A small sound classifier, trained from scratch.
Model: log mel input, norm layernorm, activation gelu, layers 14, width 256.
Training: adamw at rate 0.0012, 10100 steps, batches of 384, held-out accuracy 68%.
Data: trained on acted Russian speech (Dusha), 26041 training examples, 148.9 epochs.
Rows from block 11 of a small sound classifier, named by matrix and row number. Rows with one number belong to one neuron. Each number is 128 + 24 x the weight over its row's rms, rounded and kept within 0 to 255. All counts start at 0. Numbers have three digits each.
After each neuron's rows are labels from the 100 clips, of 14848, where the neuron reaches its highest value: "top examples" is what is common among them. Only what is clearly more common there than usual is listed. The data: acted Russian speech (Dusha). In brackets: how many of the 100, against the usual share in percent.
# fc1: MLP up (model.blocks.11.mlp.fc1.weight, 1536x256), inputs 128-191
# fc2: MLP down (model.blocks.11.mlp.fc2.weight, 256x1536, transposed), outputs 128-191

fc1.355:169156138112154113134126164101141119139118103129135154112142102100110135111174098134168125102178167183131116113182136117166162125131146135127161115157125106148096128124115128142146076154103129
fc2.355:140128149140156103128122176131141119149122097125167144112112096153120129084098148102119139130154140145144128104122127138158120137117136135125128109131134114114119132129114120137152097124125133
top examples: emotion: positive (100 vs 18.5)

fc1.615:106147133109128080142127131133140093144123101071147151095111072126124168065134139168145168110146124093134155122116118093089087101153110116117126119119135143113099129077144075138185118132154108
fc2.615:136145116114155136128087126126111107100150107175101139114100105191108126118142153155154107178132083134103119057143126119125176106114106124145135101133159090151105173192127110146144108144112119
top examples: emotion: angry (63 vs 18.3)

fc1.639:167121139094099144157106144163137126110078152170152116130105135086181159113102141136139140148144152121117124097122130154136161162152162117123116116160100145135173149104151141114149148124100146
fc2.639:134121124144141105145111188146128078154122072134171160139099110142146148151130143125103180119170129090146079119122113096137135145106133114126152106132130145128112130091108177089101115108105110
top examples: emotion: positive (97 vs 18.5)

fc1.680:104109151091113162164167144149135122156097168112138157155121123112123145128090129059109129131114169095085130130164119114101135145145143116149106137115075077153121114093135115115123142141128159
fc2.680:151154123132137156122156122119096126094122096098145131163107154107059138147146125143153123087060157149115087158118154113145171137140149108156144140142097135125134152121159136138090149115158166
top examples: emotion: sad (79 vs 27.8)

fc1.0:151112160086167126117111118129132053170120135090129146163139120122133117134147119099118145152108109129140146155153119123103133122135169129119144146143145101133099142108111158147121089152127165
fc2.0:109115106156139105127154110137087118136107101147130113087134218148126146118145145168131089137137107153167151117152139134105128164132117101097127117123145138120128126128157125156139145089126125
top examples: emotion: angry (65 vs 18.3)

fc1.656:140120160141111176167111145161159127132123181112074160116158113110130153105140125128114101131111125121165090148130144112130145157147155113122109127153112119132119145120163134117152112133138113
fc2.656:111139100141107110127098164174116108107149124114099088092139128145093112103132138123120153147163106128129135059127127163096154109136121111153129129145148145098130090145131150121072109123102068
top examples: emotion: positive (85 vs 18.5)

fc1.318:178148140167127104176106113138159136134140137171129131141117131112136074161091119136145091130170154125128118120164128130151128148122151100137142149143081139139097093104135112137141114150119161
fc2.318:125140111159104133153149132129114090112128106101140179142129123116109137130137110131137131099153133112123094138107104179112111139143145111098135146136106114132162157112170160148085173108100147
top examples: emotion: positive (100 vs 18.5)

fc1.648:151119106124096147108138115163100127128112111111123134152153150092101140118149116132131097114143125156142125122111095103168112111139162117130119093156129113162127095121122094179109103153063165
fc2.648:105156097127171093128111097145132065147108140111127124146143153143092116127086157144150089159145148138185139104139083115132165095085115091118144123105151124119100163094136165152145146145138152
top examples: emotion: positive (67 vs 18.5)

fc1.31:112104089139121153147135169138135123135103129152104143152141125098079141105145136107130127103130137111066115155111128135156117137140135144119081153113121127147108118118129156106125139127161154
fc2.31:142103148122119142074140126112123109108108128147157154141115123099068120154158065153110097120094112128159127188153129135134146161127167120119113143124097141141138168137114143141126125121160131
top examples: emotion: angry (43 vs 18.3)

fc1.484:122145156111150125164149118122136200112118166169106151145148090138115149142101064118097147098056135124095114142093120143130155093155144137100121140115146114148095119137162125094105121142160154
fc2.484:090120085126096078121124126130098127104096162103137117217137108089135106101103119121109151098125120133119139136088113135102137135134128136138133120097096144079188118104133146119106126107120145
top examples: emotion: neutral (87 vs 35.4)

fc1.673:133121110115137108158154144097104111119090129075156155116151105112111099146115172143161110159136140108124155150168144117102130106130121161115149092123109118136096172119129141125130127113130151
fc2.673:145172137155200134138118115097122116123112161155117084123126106105116174133128134109103100156082165105107151207120141114116167090108109138085107130100133133146110063095182113149120078130167121
top examples: emotion: angry (98 vs 18.3)

fc1.710:156123159073113151154119093118132145128109085181116127153119156119123136155109092136151134117109148126138141153112080114103116135183112111100123139125101157133136135124153107073129136119114132
fc2.710:128124121126134134082118143104134125169132061114129111155166085125085186118140083110149111099121127120116120117114123110130124147158152128096105160122116143119120127154140137148092107123127168
top examples: emotion: neutral (96 vs 35.4)

fc1.135:148094114119137127168150156116115175139135097090155148153118110106151147134142115120151140145123160110125117143120062137107110171135112101148126154145106102157102168121093088115146173161155168
fc2.135:110103164138111134105099124113116121080121107111110157124138126097082149140169097128093124117107130158100144144133121134114146105138142156102063138113129141088157113125114151135062104146139079
top examples: emotion: angry (73 vs 18.3)

fc1.471:197145183145165145157122172144106090098106153135118131186151156104071154154147150116131077101121111118154112131113120116102142075144128153113089126125107098142158147117064127170100129120137107
fc2.471:148131108137135097112136143161159094128131114129152144169140141130127151105112126111117150126125146133132088105145145135089151147114147091145111129124102080126101073107110147096119134099134109
top examples: emotion: neutral (73 vs 35.4)

fc1.266:162134150097117149119107101131126123141139153133136137113150119101139117118117096118110158069085139128141133161106112122158125120127131070114121115125134178118116154100153080137177135120151102
fc2.266:098118067122151086133136121121135118121132150105083122097132126135106131119120104164145083113128117161141147131141160160155137143123098104142133157174172093110149117102145173162098161130112074
top examples: emotion: neutral (94 vs 35.4)

fc1.557:101122127101138128106148119143119084110120156117108104138136159133120091108124169127136128093132161113068086154142154134177132151154133138137147106128110120081132128130115100142164081126108117
fc2.557:094091168157103125086093111143098170131085158121112134205139105111127128087116112140092143175120139130118124148127109128107127113130157145152128146088127148145146132148146102097150133113140135
top examples: emotion: sad (97 vs 27.8)

fc1.449:103100097171119110091131136121148128105117129126105130181147132043115146116168151112132101103111115095079129164127151155125128111109159123130117113114128129150126174080122139116112107130134101
fc2.449:131150129088107161120141137175121137125142153129102075124156172138151124159105083131146114123095101117103143156165138143125111118131178101150089136140122117155142121180135120086132182086132116
top examples: emotion: sad (94 vs 27.8)

fc1.383:159105102105125156114098126124201146143144126134110127140144137147134096129102139117160151117143125128097138138118110127131098129149149125113097131110140094168102131111141105110117146076131121
fc2.383:109122103170139102155120157110142147134107122137150151115118139129122119129124168074073136155137160130132126157113174100150134135099096131137160095096115143068124103123138147132131112128132111
top examples: emotion: angry (94 vs 18.3)

fc1.206:146114093136128125103121125113115104163147095150126139132134146136109070088120137121120128127139139143132176117124121102124146187159125159103158119164093125101146130137116106098154092111167125
fc2.206:131114107115138110129116152153079125114119082132150095115091140118128113125128157139145123115157171122124098137153139127118146150112141135171140090125129126101128142099154160130139167119081103
top examples: emotion: positive (81 vs 18.5)

fc1.468:157115126080115128144158123149072112179122107145104107152151092082108135162122143133094125142087131121127132167139143170136132152168153106107101168136112100120116103133131130134092136122136157
fc2.468:150061129117137102168143140121151122103136065131159147195111118126107161113086098108127079146145157127124186130138116133123126136120135145138160133116123099116189139138123137133092130125141148
top examples: emotion: angry (77 vs 18.3)

fc1.68:151127161127110110125150120087178186126113138141132160115162082088113182103124105071098118119089116118093087185135102145099145155157162138127105081124160099157128139092115143136118126124122139
fc2.68:134148116123144150140148127147115148150161129112116138197121114114172105141107156138126128119134154130140144121109111116102086134128136149124152115148099137142111113133099107089105154127156184
top examples: emotion: neutral (75 vs 35.4)

fc1.115:113147095150137119093150144141182086135108114123134096127135140123149113142097156091193120102091112177117145187090136141122129173109102098142150141152136125061162096125138109136140112155096095
fc2.115:162144139141118146091128118141171174149134135130124148129148098143126093128084151112133110155156088120146107091102108148101139138157138140140147112151122115136150126119100117099110157113120121
top examples: emotion: positive (79 vs 18.5)

fc1.20:125121133163152140138111150136122158070147145102126102136101113128141136146103112101124130115130192123114116146164096152147113106144167096119114179153107172111144185097172122116188073163142145
fc2.20:144145123132123105164117134178116099113134153144149138120085100172113122134142131105126145154145144145130131137146184096133154169125128085149096075107133090160123141097107169087126129122090103
top examples: emotion: positive (93 vs 18.5)

fc1.598:148122163079168059152121159150113114121086106095078112133101136068138128147147151163153115179119119105133106081131143125096099187178133157127110122153113107147121110124138115159148142145121124
fc2.598:102117127167134122128046114113142132109115084140175146155127127121113172112103066115131156131150121130149171142146095114163095118138127105145118123112180136124114147093135155146121104086126150
top examples: emotion: positive (87 vs 18.5)

fc1.638:133103119135130099148068112101115114126093159144097127158125084144103126104149118138155155125088137113115143154116064123096123138170141134131136121126098156112132139119148067160136137156169142
fc2.638:138113061083078124134152136109143141126160127133097112101145157149151098138118102176128098169124077141138102070147080099127094149104127122114111154153142146140144150106136133113162166145142084
top examples: emotion: angry (61 vs 18.3)

fc1.425:128119138130154124125155132130181122114126127137140091131144153141140135196118111124152147147144132130148116127148151099111113159132161133092100134147152148092153133102121116131155127098128114
fc2.425:146093134144117107147136149108126140131124061150128169085121141149140138139136124112107094144136143105131155054122117121152143125108107134166103113116151086146131152135107128126126114152118166
top examples: emotion: positive (92 vs 18.5)

fc1.370:195167143101118113094122138106110108072129119110087110140108190087094163166114113139103099128153120135148118099137119173117130149129144151166102124115103148121145128096128131140155128161114161
fc2.370:130130136114131131117121165131109092111145148164146154085127140104101146109133149110164156145131123121120128080181135118104095134152118144095102146174121128135100157109132099124145130135116134
top examples: emotion: positive (98 vs 18.5)

fc1.649:101122145110097141116114155114150119117118163134156076150154117097154119120095124147118071146094136144123112152077097168117163178175146155117145148131133115124161132143135145187126098142109112
fc2.649:161146163148120145120180149134162092111153170114082118109127154133122155128112132117138129159128127122155108101143112142114123159127092109174147140134156057136147136078146128155178147119121152
top examples: emotion: neutral (81 vs 35.4)

fc1.268:166148162152139143125127101146137148087113147121125102157086152113130149132146086148147148128137165096109142140120114129126104137156165122116087171144086148099122119096185137144102144116146151
fc2.268:090143133118129122127151151161128156136127153131106127131176132136125087130106140142128113133115101163094143152123135101147147115148145110136141124128115176162109095116110111101098137153129149
top examples: emotion: positive (61 vs 18.5)

fc1.431:156149125106126115126138113145126120107127167111147096133137112080140111078090128125110147102125078145120092114113122113117142113140172149135086116157112124106123100154153123160155063166117150
fc2.431:134122137154105109165125109132155156121131161143116136067125124149120151145126111157111159107140083121147129177149115169127132103080090121157125122123140083124166170098123158141137119128125114
top examples: emotion: positive (76 vs 18.5)

fc1.542:129101150105114115077118081089118122130104152137142172156103145105096140171151105154147135128066150150118100120067090151081152124179114117111142148161087165167137131124135113149109143130131139
fc2.542:141098111145119163133086148109149149104118078124109109165091099096134154098107126100171156134130177103106137117109139133126094116159132140111118125111119082111111123113101114186103112114121160
top examples: emotion: neutral (97 vs 35.4)

fc1.126:137115157127081141119135108142139169093091133179131142136148102098108117135119079123096128128119128142103136131122143115143130121164183117106118088129107126147134108091119106108114121119164123
fc2.126:128135128130154115121113148109142111120136154120130081143140119073154116104146137141134148110096157125133138109094122126110067110137135165108105121147126147148120132125128157141128132144144145
top examples: emotion: neutral (82 vs 35.4)

fc1.297:113147127126100153144142149161127125143129141147166132147101151120153115124139121131169150147151141139110112150187149115163124171085140134118126127136111120165144126131114120150175111135080153
fc2.297:137176132130157109141152153155136120139146135107124124137107074106098152109120123121103178108130126155136111136097122142130091142128148139092120148168110152089171133103136167117113115135127140
top examples: emotion: positive (98 vs 18.5)

fc1.180:122117112125104159157113116157161102148105098140084137178104119126112147139128144105092143114134133150130108097103138149157141172139109120136131126133123137177126141151131131120145147153107129
fc2.180:145168116121145121138116127103159107117116099157125101118125097150135138146108132127107111158129127104140141091111102108120165109132098122104135104110171091138095135129130122102140159092159125
top examples: emotion: positive (52 vs 18.5)

fc1.461:147128091131083136136174141119136133098134133168118142154140128089147116133108147154167114137085156128130124120098097181129146128141153096135150163092146104147143131130151127118112108158117176
fc2.461:145108116115090163086140142139139139146146114170124129102135136109144144160139087132157070111148094130129109138135103093119128129140111149125120148121160135175113167097134120131138160167104167
top examples: emotion: angry (82 vs 18.3)

fc1.466:127145120149154087085130173093136068131139123147133120096081166126131123134105085132134094134101128136145147136132111099110097163149141137130113121093112144136144163149076131146154134139145135
fc2.466:105142119167117119088092097134114123091130121106134126156124075123063149135125128100108122137126145140090132134155128156140178128137149102135148113126128105109146123081165138131124145088138129
top examples: emotion: positive (80 vs 18.5)