A small sound classifier, trained from scratch: 148.9 epochs.
Rows from block 3 of a small sound classifier, named by matrix and row number. Rows with one number belong to one neuron. Each number is 500 + 40 x the weight over its row's rms, rounded and kept within 0 to 999. All counts start at 0. Numbers have three digits each. After the name is the row's rms in percent of the matrix's.
After each neuron's rows are labels from the 100 clips, of 14848, where the neuron reaches its highest value: "loudest" is the band of the loudest frequency at the time of the peak. Only what is clearly more common there than usual is listed. The data: acted Russian speech (Dusha).
# fc1: MLP up (model.blocks.3.mlp.fc1.weight, 1536x256), inputs 0-255
# fc2: MLP down (model.blocks.3.mlp.fc2.weight, 256x1536, transposed), outputs 0-255

fc1.484 088:513520462505534480449485488466530548520540473504477538468491528451512472435497477484501498461464458518511515537496578531475442508389498452576490449581514558457539476505555506489482503447540467475458548475553539511424547561422557521475536449491439465492599454541539532407534494501513499517483440505518457512525520483502516498493447458496452580483513493557503448550478447510510480555413500420502528542486633530432553510466483490477504565574442517503444482548484490411507514529552565476482447537509529531448462502494529482545429532524484484524411544458496461501571531478539505513535473498546477573562572494461452489509491475450445456473553584480469452536495517478508526573471470468548448457535452444492480533528410505490474505504522528478445523555527491500480485482504471
fc2.484 092:484541486463447483511541462511518473484496541486496484535522467523455525500595491466426478483459575476475490527520523504477512503577497566513502491387518450464495520454468435466502475504502467496511473513449501505571526546498478529576504497521547529483424508456477493487475488509541444443550529468517510476554491503467517553593512469480483445519478496487508518520445487505520464495584453559582480474541374527455497453474522541535510488499448453539489484500488583465527527513523471565514481435571457581552502484488563554472551491476526480505514546452451528562473439474526460443516559450520493453517475452448512437525480544484523508490612440524472540525536627530513481476491568565429519486496441509490461507486589469508397543542483476445509496451458439544485500505476582
loudest: 500 to 1000 Hz

fc1.380 106:545554521554568542501535454429489520536493523475559515569505575467532483457483488557487463486421445463512497523507467499448488405492517477493504462520513502526479517422515543486501542562434545532515530484510515525422521439473493495477501500541486451516520496529522535438510530458511482428451428531572485537485467514434479497564474476498471564529535504489419491536470509551418447479507459479531531519488563543553486429488549501472484545496499489541483446496541413593480457494469618507553497486475527529465516544505475482549433530531492474486525491463517459463558483528556462530543498453492618512455510545455528482461497560534465521479489506561534517448555462529465491418468465525501475508477494509529507420485443525511573465427517566508494542472497586569496477420605463
fc2.380 117:556518496549520520484475514529590498527505488525583494553493528487479535454491457456451520502499556438495491544480470484558515515550522458515486492472523465510544541479489448552473515461458473511582448504504446552488578471495419629554522495483535471503435462514545485524446489525493411458530464470498461489505522489515492546540498512503536501457538493554461569483483522500429425560535449538524401484515484452449514406494539549507525572503471541451519517482476493471536554516453472547566519430479482494508508472445530519556492483517554525533541500428492460536513447540493493458525526510529494495525534545466538424439519524433420431501558487498463510597555600505527500482531536586511484516429447531538548423513539528425488522503498488449495503405484465579501469469528514
loudest: 500 to 1000 Hz; 1000 to 2000 Hz

fc1.614 099:449461552493523471442499457522481536499540481534488515534560440557486473522474503496456488544535459508482508477427518502530519517469414416469478520384505492485452482505477530479506505558488549474487491485482517499576522550491548497539517447507500514417529484456417421542480448529519480463443508475566573492503601495524573519546469508489445499455470576514476448483416459459524468610499492473472567501512458508511521506623499513546530497585568493445444484496506514435465481550519532538430526493468579485466448508463524564499468461517525507536469547500495526498519582516490484571438491501507477514503540481481508461463451468440488558471531482466544549486527526409491518520424499464521550535524466450558521524463525486518477500503565458513551481421401544487536563492513441
fc2.614 102:536472491495518506484475403486498484541491538472474422439503447525508482484512466462433513463488448531453510566505562440465567482477502543568503513469419476451531502532519554514490536446569560476557464510498511495557547488455480510480529483546480570535499457494506493568471454441530531505561573481548483468477519488536499494597538550558454508505439504418578518579471503532555559465503505521508422466473521497522524505476454511536529444492465531481478509503504495531449452560451400523512517523525493511476542471495510521554524452562398456506462453501491492519487436538479492464521515520538505510572451489476493544426522485493491489424404417447438494494548457517538494522463495529508388442422547493496497504531474517537441477494495567533543518500502510507548518614521594
loudest: 250 to 500 Hz; 500 to 1000 Hz

fc1.646 102:537462496485539484403533450491452491502522497480472564531523576498488598459508443600524489512450519556470477488426471546479549478473517504485394517530522530500488551525553503520443522496482535452487515522516570450487534492468536505555514521475518450434537516520506562553496484471517437491505470411478472570406518478523500508484478433579552501564484575463487497566525496510497472530449572467449526530429514534530529473460461492509488461476511480593495460468512493576491447452455587556517422479478439527485473554538497582444474554537472516555515387520563490540481480552547564477492449481471519583474508505499515517476418579519514486468503534525477488532462546491502509526466459470450497466521469458459480485511529476493485491465448514462526526523546512566469437496424452
fc2.646 116:522528417539434433492421464475518476627515455600558532496457494497479541531520474476543496538535525497534530462483463569500514503540556478498458541476578508506474430468530467554476506519432423516457467454458514463509459483517423516482507429450533443456427495514517500502521501534541508474455477452495419492498439527449429509532491574471525465509550507498466502518518501468491482512519522443524525510483516449481556495493506474477405520468528454467554435475459569482530561479413608547525512474475524509578525525520477472511541549463537495510560465450543535552527477431465486515469533484547486506455503424481517444495448511446449440537452554493505534526448524487490495527580469491584545513546452500503525501544564521452496511563467496452568562465547427488476486462497462
loudest: 2000 to 4000 Hz

fc1.0 104:513536493501419528385533513500385481458496494461477510538556458465494539421507484458544521547454461502460469520422491525492499527534503493487540426455547513549480539481514497552513539421491559518472556447527510539503526462499523516443508497561466509510459435534541504496491496455487495519408603522502558441525516501482499494510497432500511482546474434463476419535524562454531493503449489571518511481545538557487512488468506458526525508473485513540428523468426414515482441516567490573440507439535498500470468536508540427567451547459511426526514429556497509464464530470463530532496442494461506527488508521499473574408438501482474495479558565524498462572529487520551479462450560411486526522549418470499497479485468502525471445468472519425504503494535522420500549535561473
fc2.0 105:462450538496516491512523507485490506473558505463452506494478495511511493477538506526519462498571503536460479461481564527463514507595451527490506526418477510542492566493484471476522501529503498455521536421486498482541556532487480538507521422545560540459478490494499517593442423506523441496491418588579513473445509513466561589660501445459472507546537470494487530439541524544499503478542552482549544490467482490479545536498503427502464509559547519467475530605458488535462553488510506495469459455585494563521466512565507557531483475444468435521523495498500573443435561572539450541512519522511478508468454489474517496485534434505533498534513472532486527486523499481571520546493504449355515471562472535519485483548454507537493493563525551444498512551408446470490474501537519
loudest: 500 to 1000 Hz

fc1.591 091:444528413477441523481484492538511425526501530449436551480478506518470499458393527486457428467444549436449524558445513501481446515468489448457508515470569494493464453462562518509418547610497520473556535475533526496444494460520490478478458493517539472454450459523511531456450524478495527457458517549564477389492480537561482533513461486515402537454480454521435446437540527500492462445570484541445531528509521509458520498504480496490495539490464509495500480457457525556496517505484571480540476464509532505457536488575530445473502427411532482480483496490468513478539511542456542495415457496491502553491548514518505533471480501489475534505502515484533484449497491569519565533489584498560669537505461525498472506386492442518515437510536521547505527461490531509468538469548522
fc2.591 085:494536497531451472492526545526480517527501541484490517557507560486513547551526502496494503471511504493460491481495425450529492482519527536467456491489526559461487535530493463524525478569483535575520449547467539489461396531537474565519500480517561474532506515532451529562537567546539494533425442546511512511560487504443490491296466497494500507546437488527614527517476417454416519447470509585474444480493442511551521527495511484543487537419444443489571493500536476494469546454518459473449554504469545416524474548489552476496527580475501506517506496538559503451476519555512468415547500493440489483438497553510487582449492531497526527479572491500489482624440485466512498477489480465424515556521434541486479496521464484470476445520548515481520522494506515467473547509534495
loudest: 500 to 1000 Hz

fc1.190 116:487458536506514511528546451436473403483509548565485522505545594490413490501500528568492543543562495511536570424506510392483470534426516572517499519535476484499472552469469445503464515512555547505454505476591413510490543479447482446525515492575482531438461563514489592547568523467505512580527459486517503512439564511520566540532500500584502514543519502475543520536569514487483564488502504489496513543451483563532512547464507507472429405469511552502513522512463431606535461483458463539390471510519480526489521563519523522476450505522496524546436469489506466495510477517485516459558493557503509489522473567494466523527435539506439503459513484511393474515497494507511527521490477515429476547492515500535471492582500535561462536436530552509453541497426451491527525521522488
fc2.190 137:520512563470504495558540622498458478496526510499496543522491522530519490516558472491546478440440539469448481561531460511428499486518499548471542569526504579517368538497523466458496477469438442535479489474415486504447465533439529504528469518511539495477542515500476492486485539575539524377512531485490487580541522528508460487525482516528553484490528453483441514531526431562397546515470522538481495484522528450477541435499505477496560523490451549573525481473556530525528536443498503499547548494529511536536491499561499450517485510440473475457524474459497526556467567473518450476466505483456550509413496452494581443532479590529488508534426473527505492543489417500444590471539496536468587487479530494500553450522492485501542571462471538440433529492521511468487421419537497
loudest: 4000 to 8000 Hz

fc1.474 114:529536523548530554482517476496538464503477524466470467517447530490451502519550504494510457444452440475500473535453478500514462483424490451510478448477498535563451545543394563490519527631484529460547543516501521418440534480526490429456562573572514511545526578502524537576445514446475436498514420545492430426457482515522416481518438504514437497539614504540476504556504487455490464481497507540502451511484535518529447504538499500591541514484434559454531529474501483501505450505500521480513517485490458473501499422479470482496472436493480517489533455485541473485530518490423516522542450533430465504469458585518484562472512548501456456413516545437488504518528488461434449473471510485465436474434490523540455533448501522493542540559578524424541538531470469544501544490501452
fc2.474 126:503564440520544513514533490494542488514542477479523567521498553542443485474419482516441464557422545441438504526526447499535453469407517406512467513517583476484444471484467438512474522496482459483526538585438476576463545596502485504440494551476570506516419548489500471457493535563484476445522511458535447471515493535497467503554481572546482489416469494558509566557462514492561556519436526571580479531546530557537514473496480515473551543498420522549488519456519559449501568502483507555467508480498526483521559491483466521460452500463560532436530482490486507523525423468503470465489453447504528536532499520520516448522521563458528463454446476508465464549459533480477453487544511528531591491533491506510465479518505569494490465470485555502434551462510575420516553481496579
loudest: 4000 to 8000 Hz

fc1.448 098:507531468542575535503601472523459450553561509499457461523519488534572490431482551523465523498504493530546534543475548452480515496433545481435498472542493474448487483473590500446481525522497533504455456495514525484433477517547518465440537450462543536503530489542483518409456525513518460500431503476553479568421568485442570491520493477566465532517503593503559463563435512423515535470508541553508492583471533438484495496487491445501507469429587453462557495492497529528477436483523442513572503503494505420519508556484528512483457531512487487580443536535466544464532543527496560485467458432601543468497522506472428472476527501435461481470444514429526519441549476409456565528495457464435527486539455469524503531555460439458467481493488531538522492507450494536515454499498510
fc2.448 105:547491471473566535587515499552520500501462481527515516474515481541525500520443524461486503510493522500499511493474455532484555542515484511456481512536478443394500511532507499526456502499518465452545560561535464491476546525532409504482548463551532539537478468457491520561497478490486514570500483469515492463443525466613600452550498536485447474416511469480524494472439591496545473481539492559537457482506456541502502484433534452509497457442554492537459500522524500471457444548408480443457498579546473512517447487390450510475448444448557503449479520467431480467484390555466488546561529551497509573431485516475489514463513571445491534487429497521460482556506530483611442502485531437434508562511442516510485595421507492484490462501534513511488504519465450541510479540513501
loudest: 500 to 1000 Hz

fc1.322 119:440545384507475538521492553533469558529505512534479516517447484488481497560476507544470444477469524514530463460424520589385489536488471510453487451535512549470447440501517512468525463478479410551484507485538563474489511570538539493431511525456573502527519517478512501504526485515497466530457419481572481467494549533493521509526458524483515488487527534454456495475495500482554502535534579455550500478500582514461487529510516440476524551514489529496446369520576471495480434524472519554489520525495476433588457497538521430456452492499530480543548445547494553538539448413466566552407465475506428448558525524473532468530468492502498501571531534426495500531526487467556531450472471484584529560516457497521477442467473496439519435514473540498508487516563543541511432472499434
fc2.322 113:537457518447517509459519515487419418451505482503497512514451456493530502468527531534520531523481540434480561511529524449597444491458502437490524510468463517524483465623512532509567491504511536503526516446493492535468493538530484506475546441450495452504440535522462489429553500507543490491418530532462515498539481476502564501557470483490543518532471472459563581491548492490481447515445577518418528474515556561513510513519486500484511534542519511567451561482508479556488530481565576553458507485516573519395517441546494468480506542442452482440536450586500470467518556514488411536525475458431570468544456499506487460478461439542507450480468519492497469555459508577481489541500563539549599525531503485452463535480543517566420480426523514504475483487485493465597508491563550
loudest: 500 to 1000 Hz

fc1.740 111:492547484461554512433457484486451475532486531509490508516459512454486459533520490514531467480461417531561493457485591484415528491465411518444471428501446510546517512555531555462478477511614549514413534456544485425537485487488556442472494499450509552535549528519466497486463449519545487512468552526485514478459523536527532499497507438496460522516487534514497468463470481543490538493545534411459567473514582462461478505500505483536486533486487545535469448548490447420495541482469456550491506523525461527485521546536487488465481520488455433560449505450541477461503558502533545483409576487544522484581491466445472475444487492492552453524473485368561567484531424479501478609463526469432471500546434537583452477545496544509446468501468545487481451506481559463520537489508451
fc2.740 128:520528486517511516514456442565496496567476521525536494472512475548544459503560471480534503590512477512480509435538480479518527398532521530527579491502579433478531536493467393623445521495505505479542509524503488456532446522522476485502509408496411473504451538387521500471497588461486502548541507484521590553518503530496463522463503481471477529398451507483553502485511531519498374448474468479477477460525539510464479464469476493454509495496452496453536552548523511515556542476506448467451511579507500540439517478429498534520526545507472516500494553468544547464466503571394463477537529479495520523543491484510489514527570520459519478518440547454480503498494489543483406462493540473475489582546455471499477485517480482528416444447519504457593493543546479514595480535515502
loudest: 250 to 500 Hz; 500 to 1000 Hz

fc1.333 099:443382481561504572525427533513499583454481500487467545548489458510581507452536483505496525496518475553485507534489599445442513493498485445476503481468463428447465524544564480517447497467486547425598490533476489503497579539414452487526519485533539493580559509481441472452451423585537487509533544476540533497477514565531591469518469470449418531515454533500562485441455508554501512519521506469474558526509545447465543508535455495534502446527488548454468447509504519531491507486518518491534411506528465485495452559435540541545492514491485522566481465468544533455484470535471536458552517384472511514492462509519534493499433546450434442507562546470411509530491470486505470490463457541505493565475491474472500468493488509519449512513464534521535497533577432477469555514470468
fc2.333 102:513561446551479463474473419536456450525453446519465521454475434476501519445516428515515544555505505531522525469579463511507447488439522513487542457496525505553521465535464571541475484476529400455496479469548435448539500512501526465415477516482575523470438534418530490490516486444520493458465468472455420433454493489435465473638449509496497538547513457515518455511522570458473481483438512536531504527535563470572512552508547519418441557538485507524467518470494446505488478500506523478468511513477550485470448505514482545498508591466448519450433480541507549494498548439503431553495543544519523520540494482570478526480519531564483548499538471490574510442478441531503504531550535528465587498563472522472466518493510502592431505538586519510423540536480533503553505448508508
loudest: 500 to 1000 Hz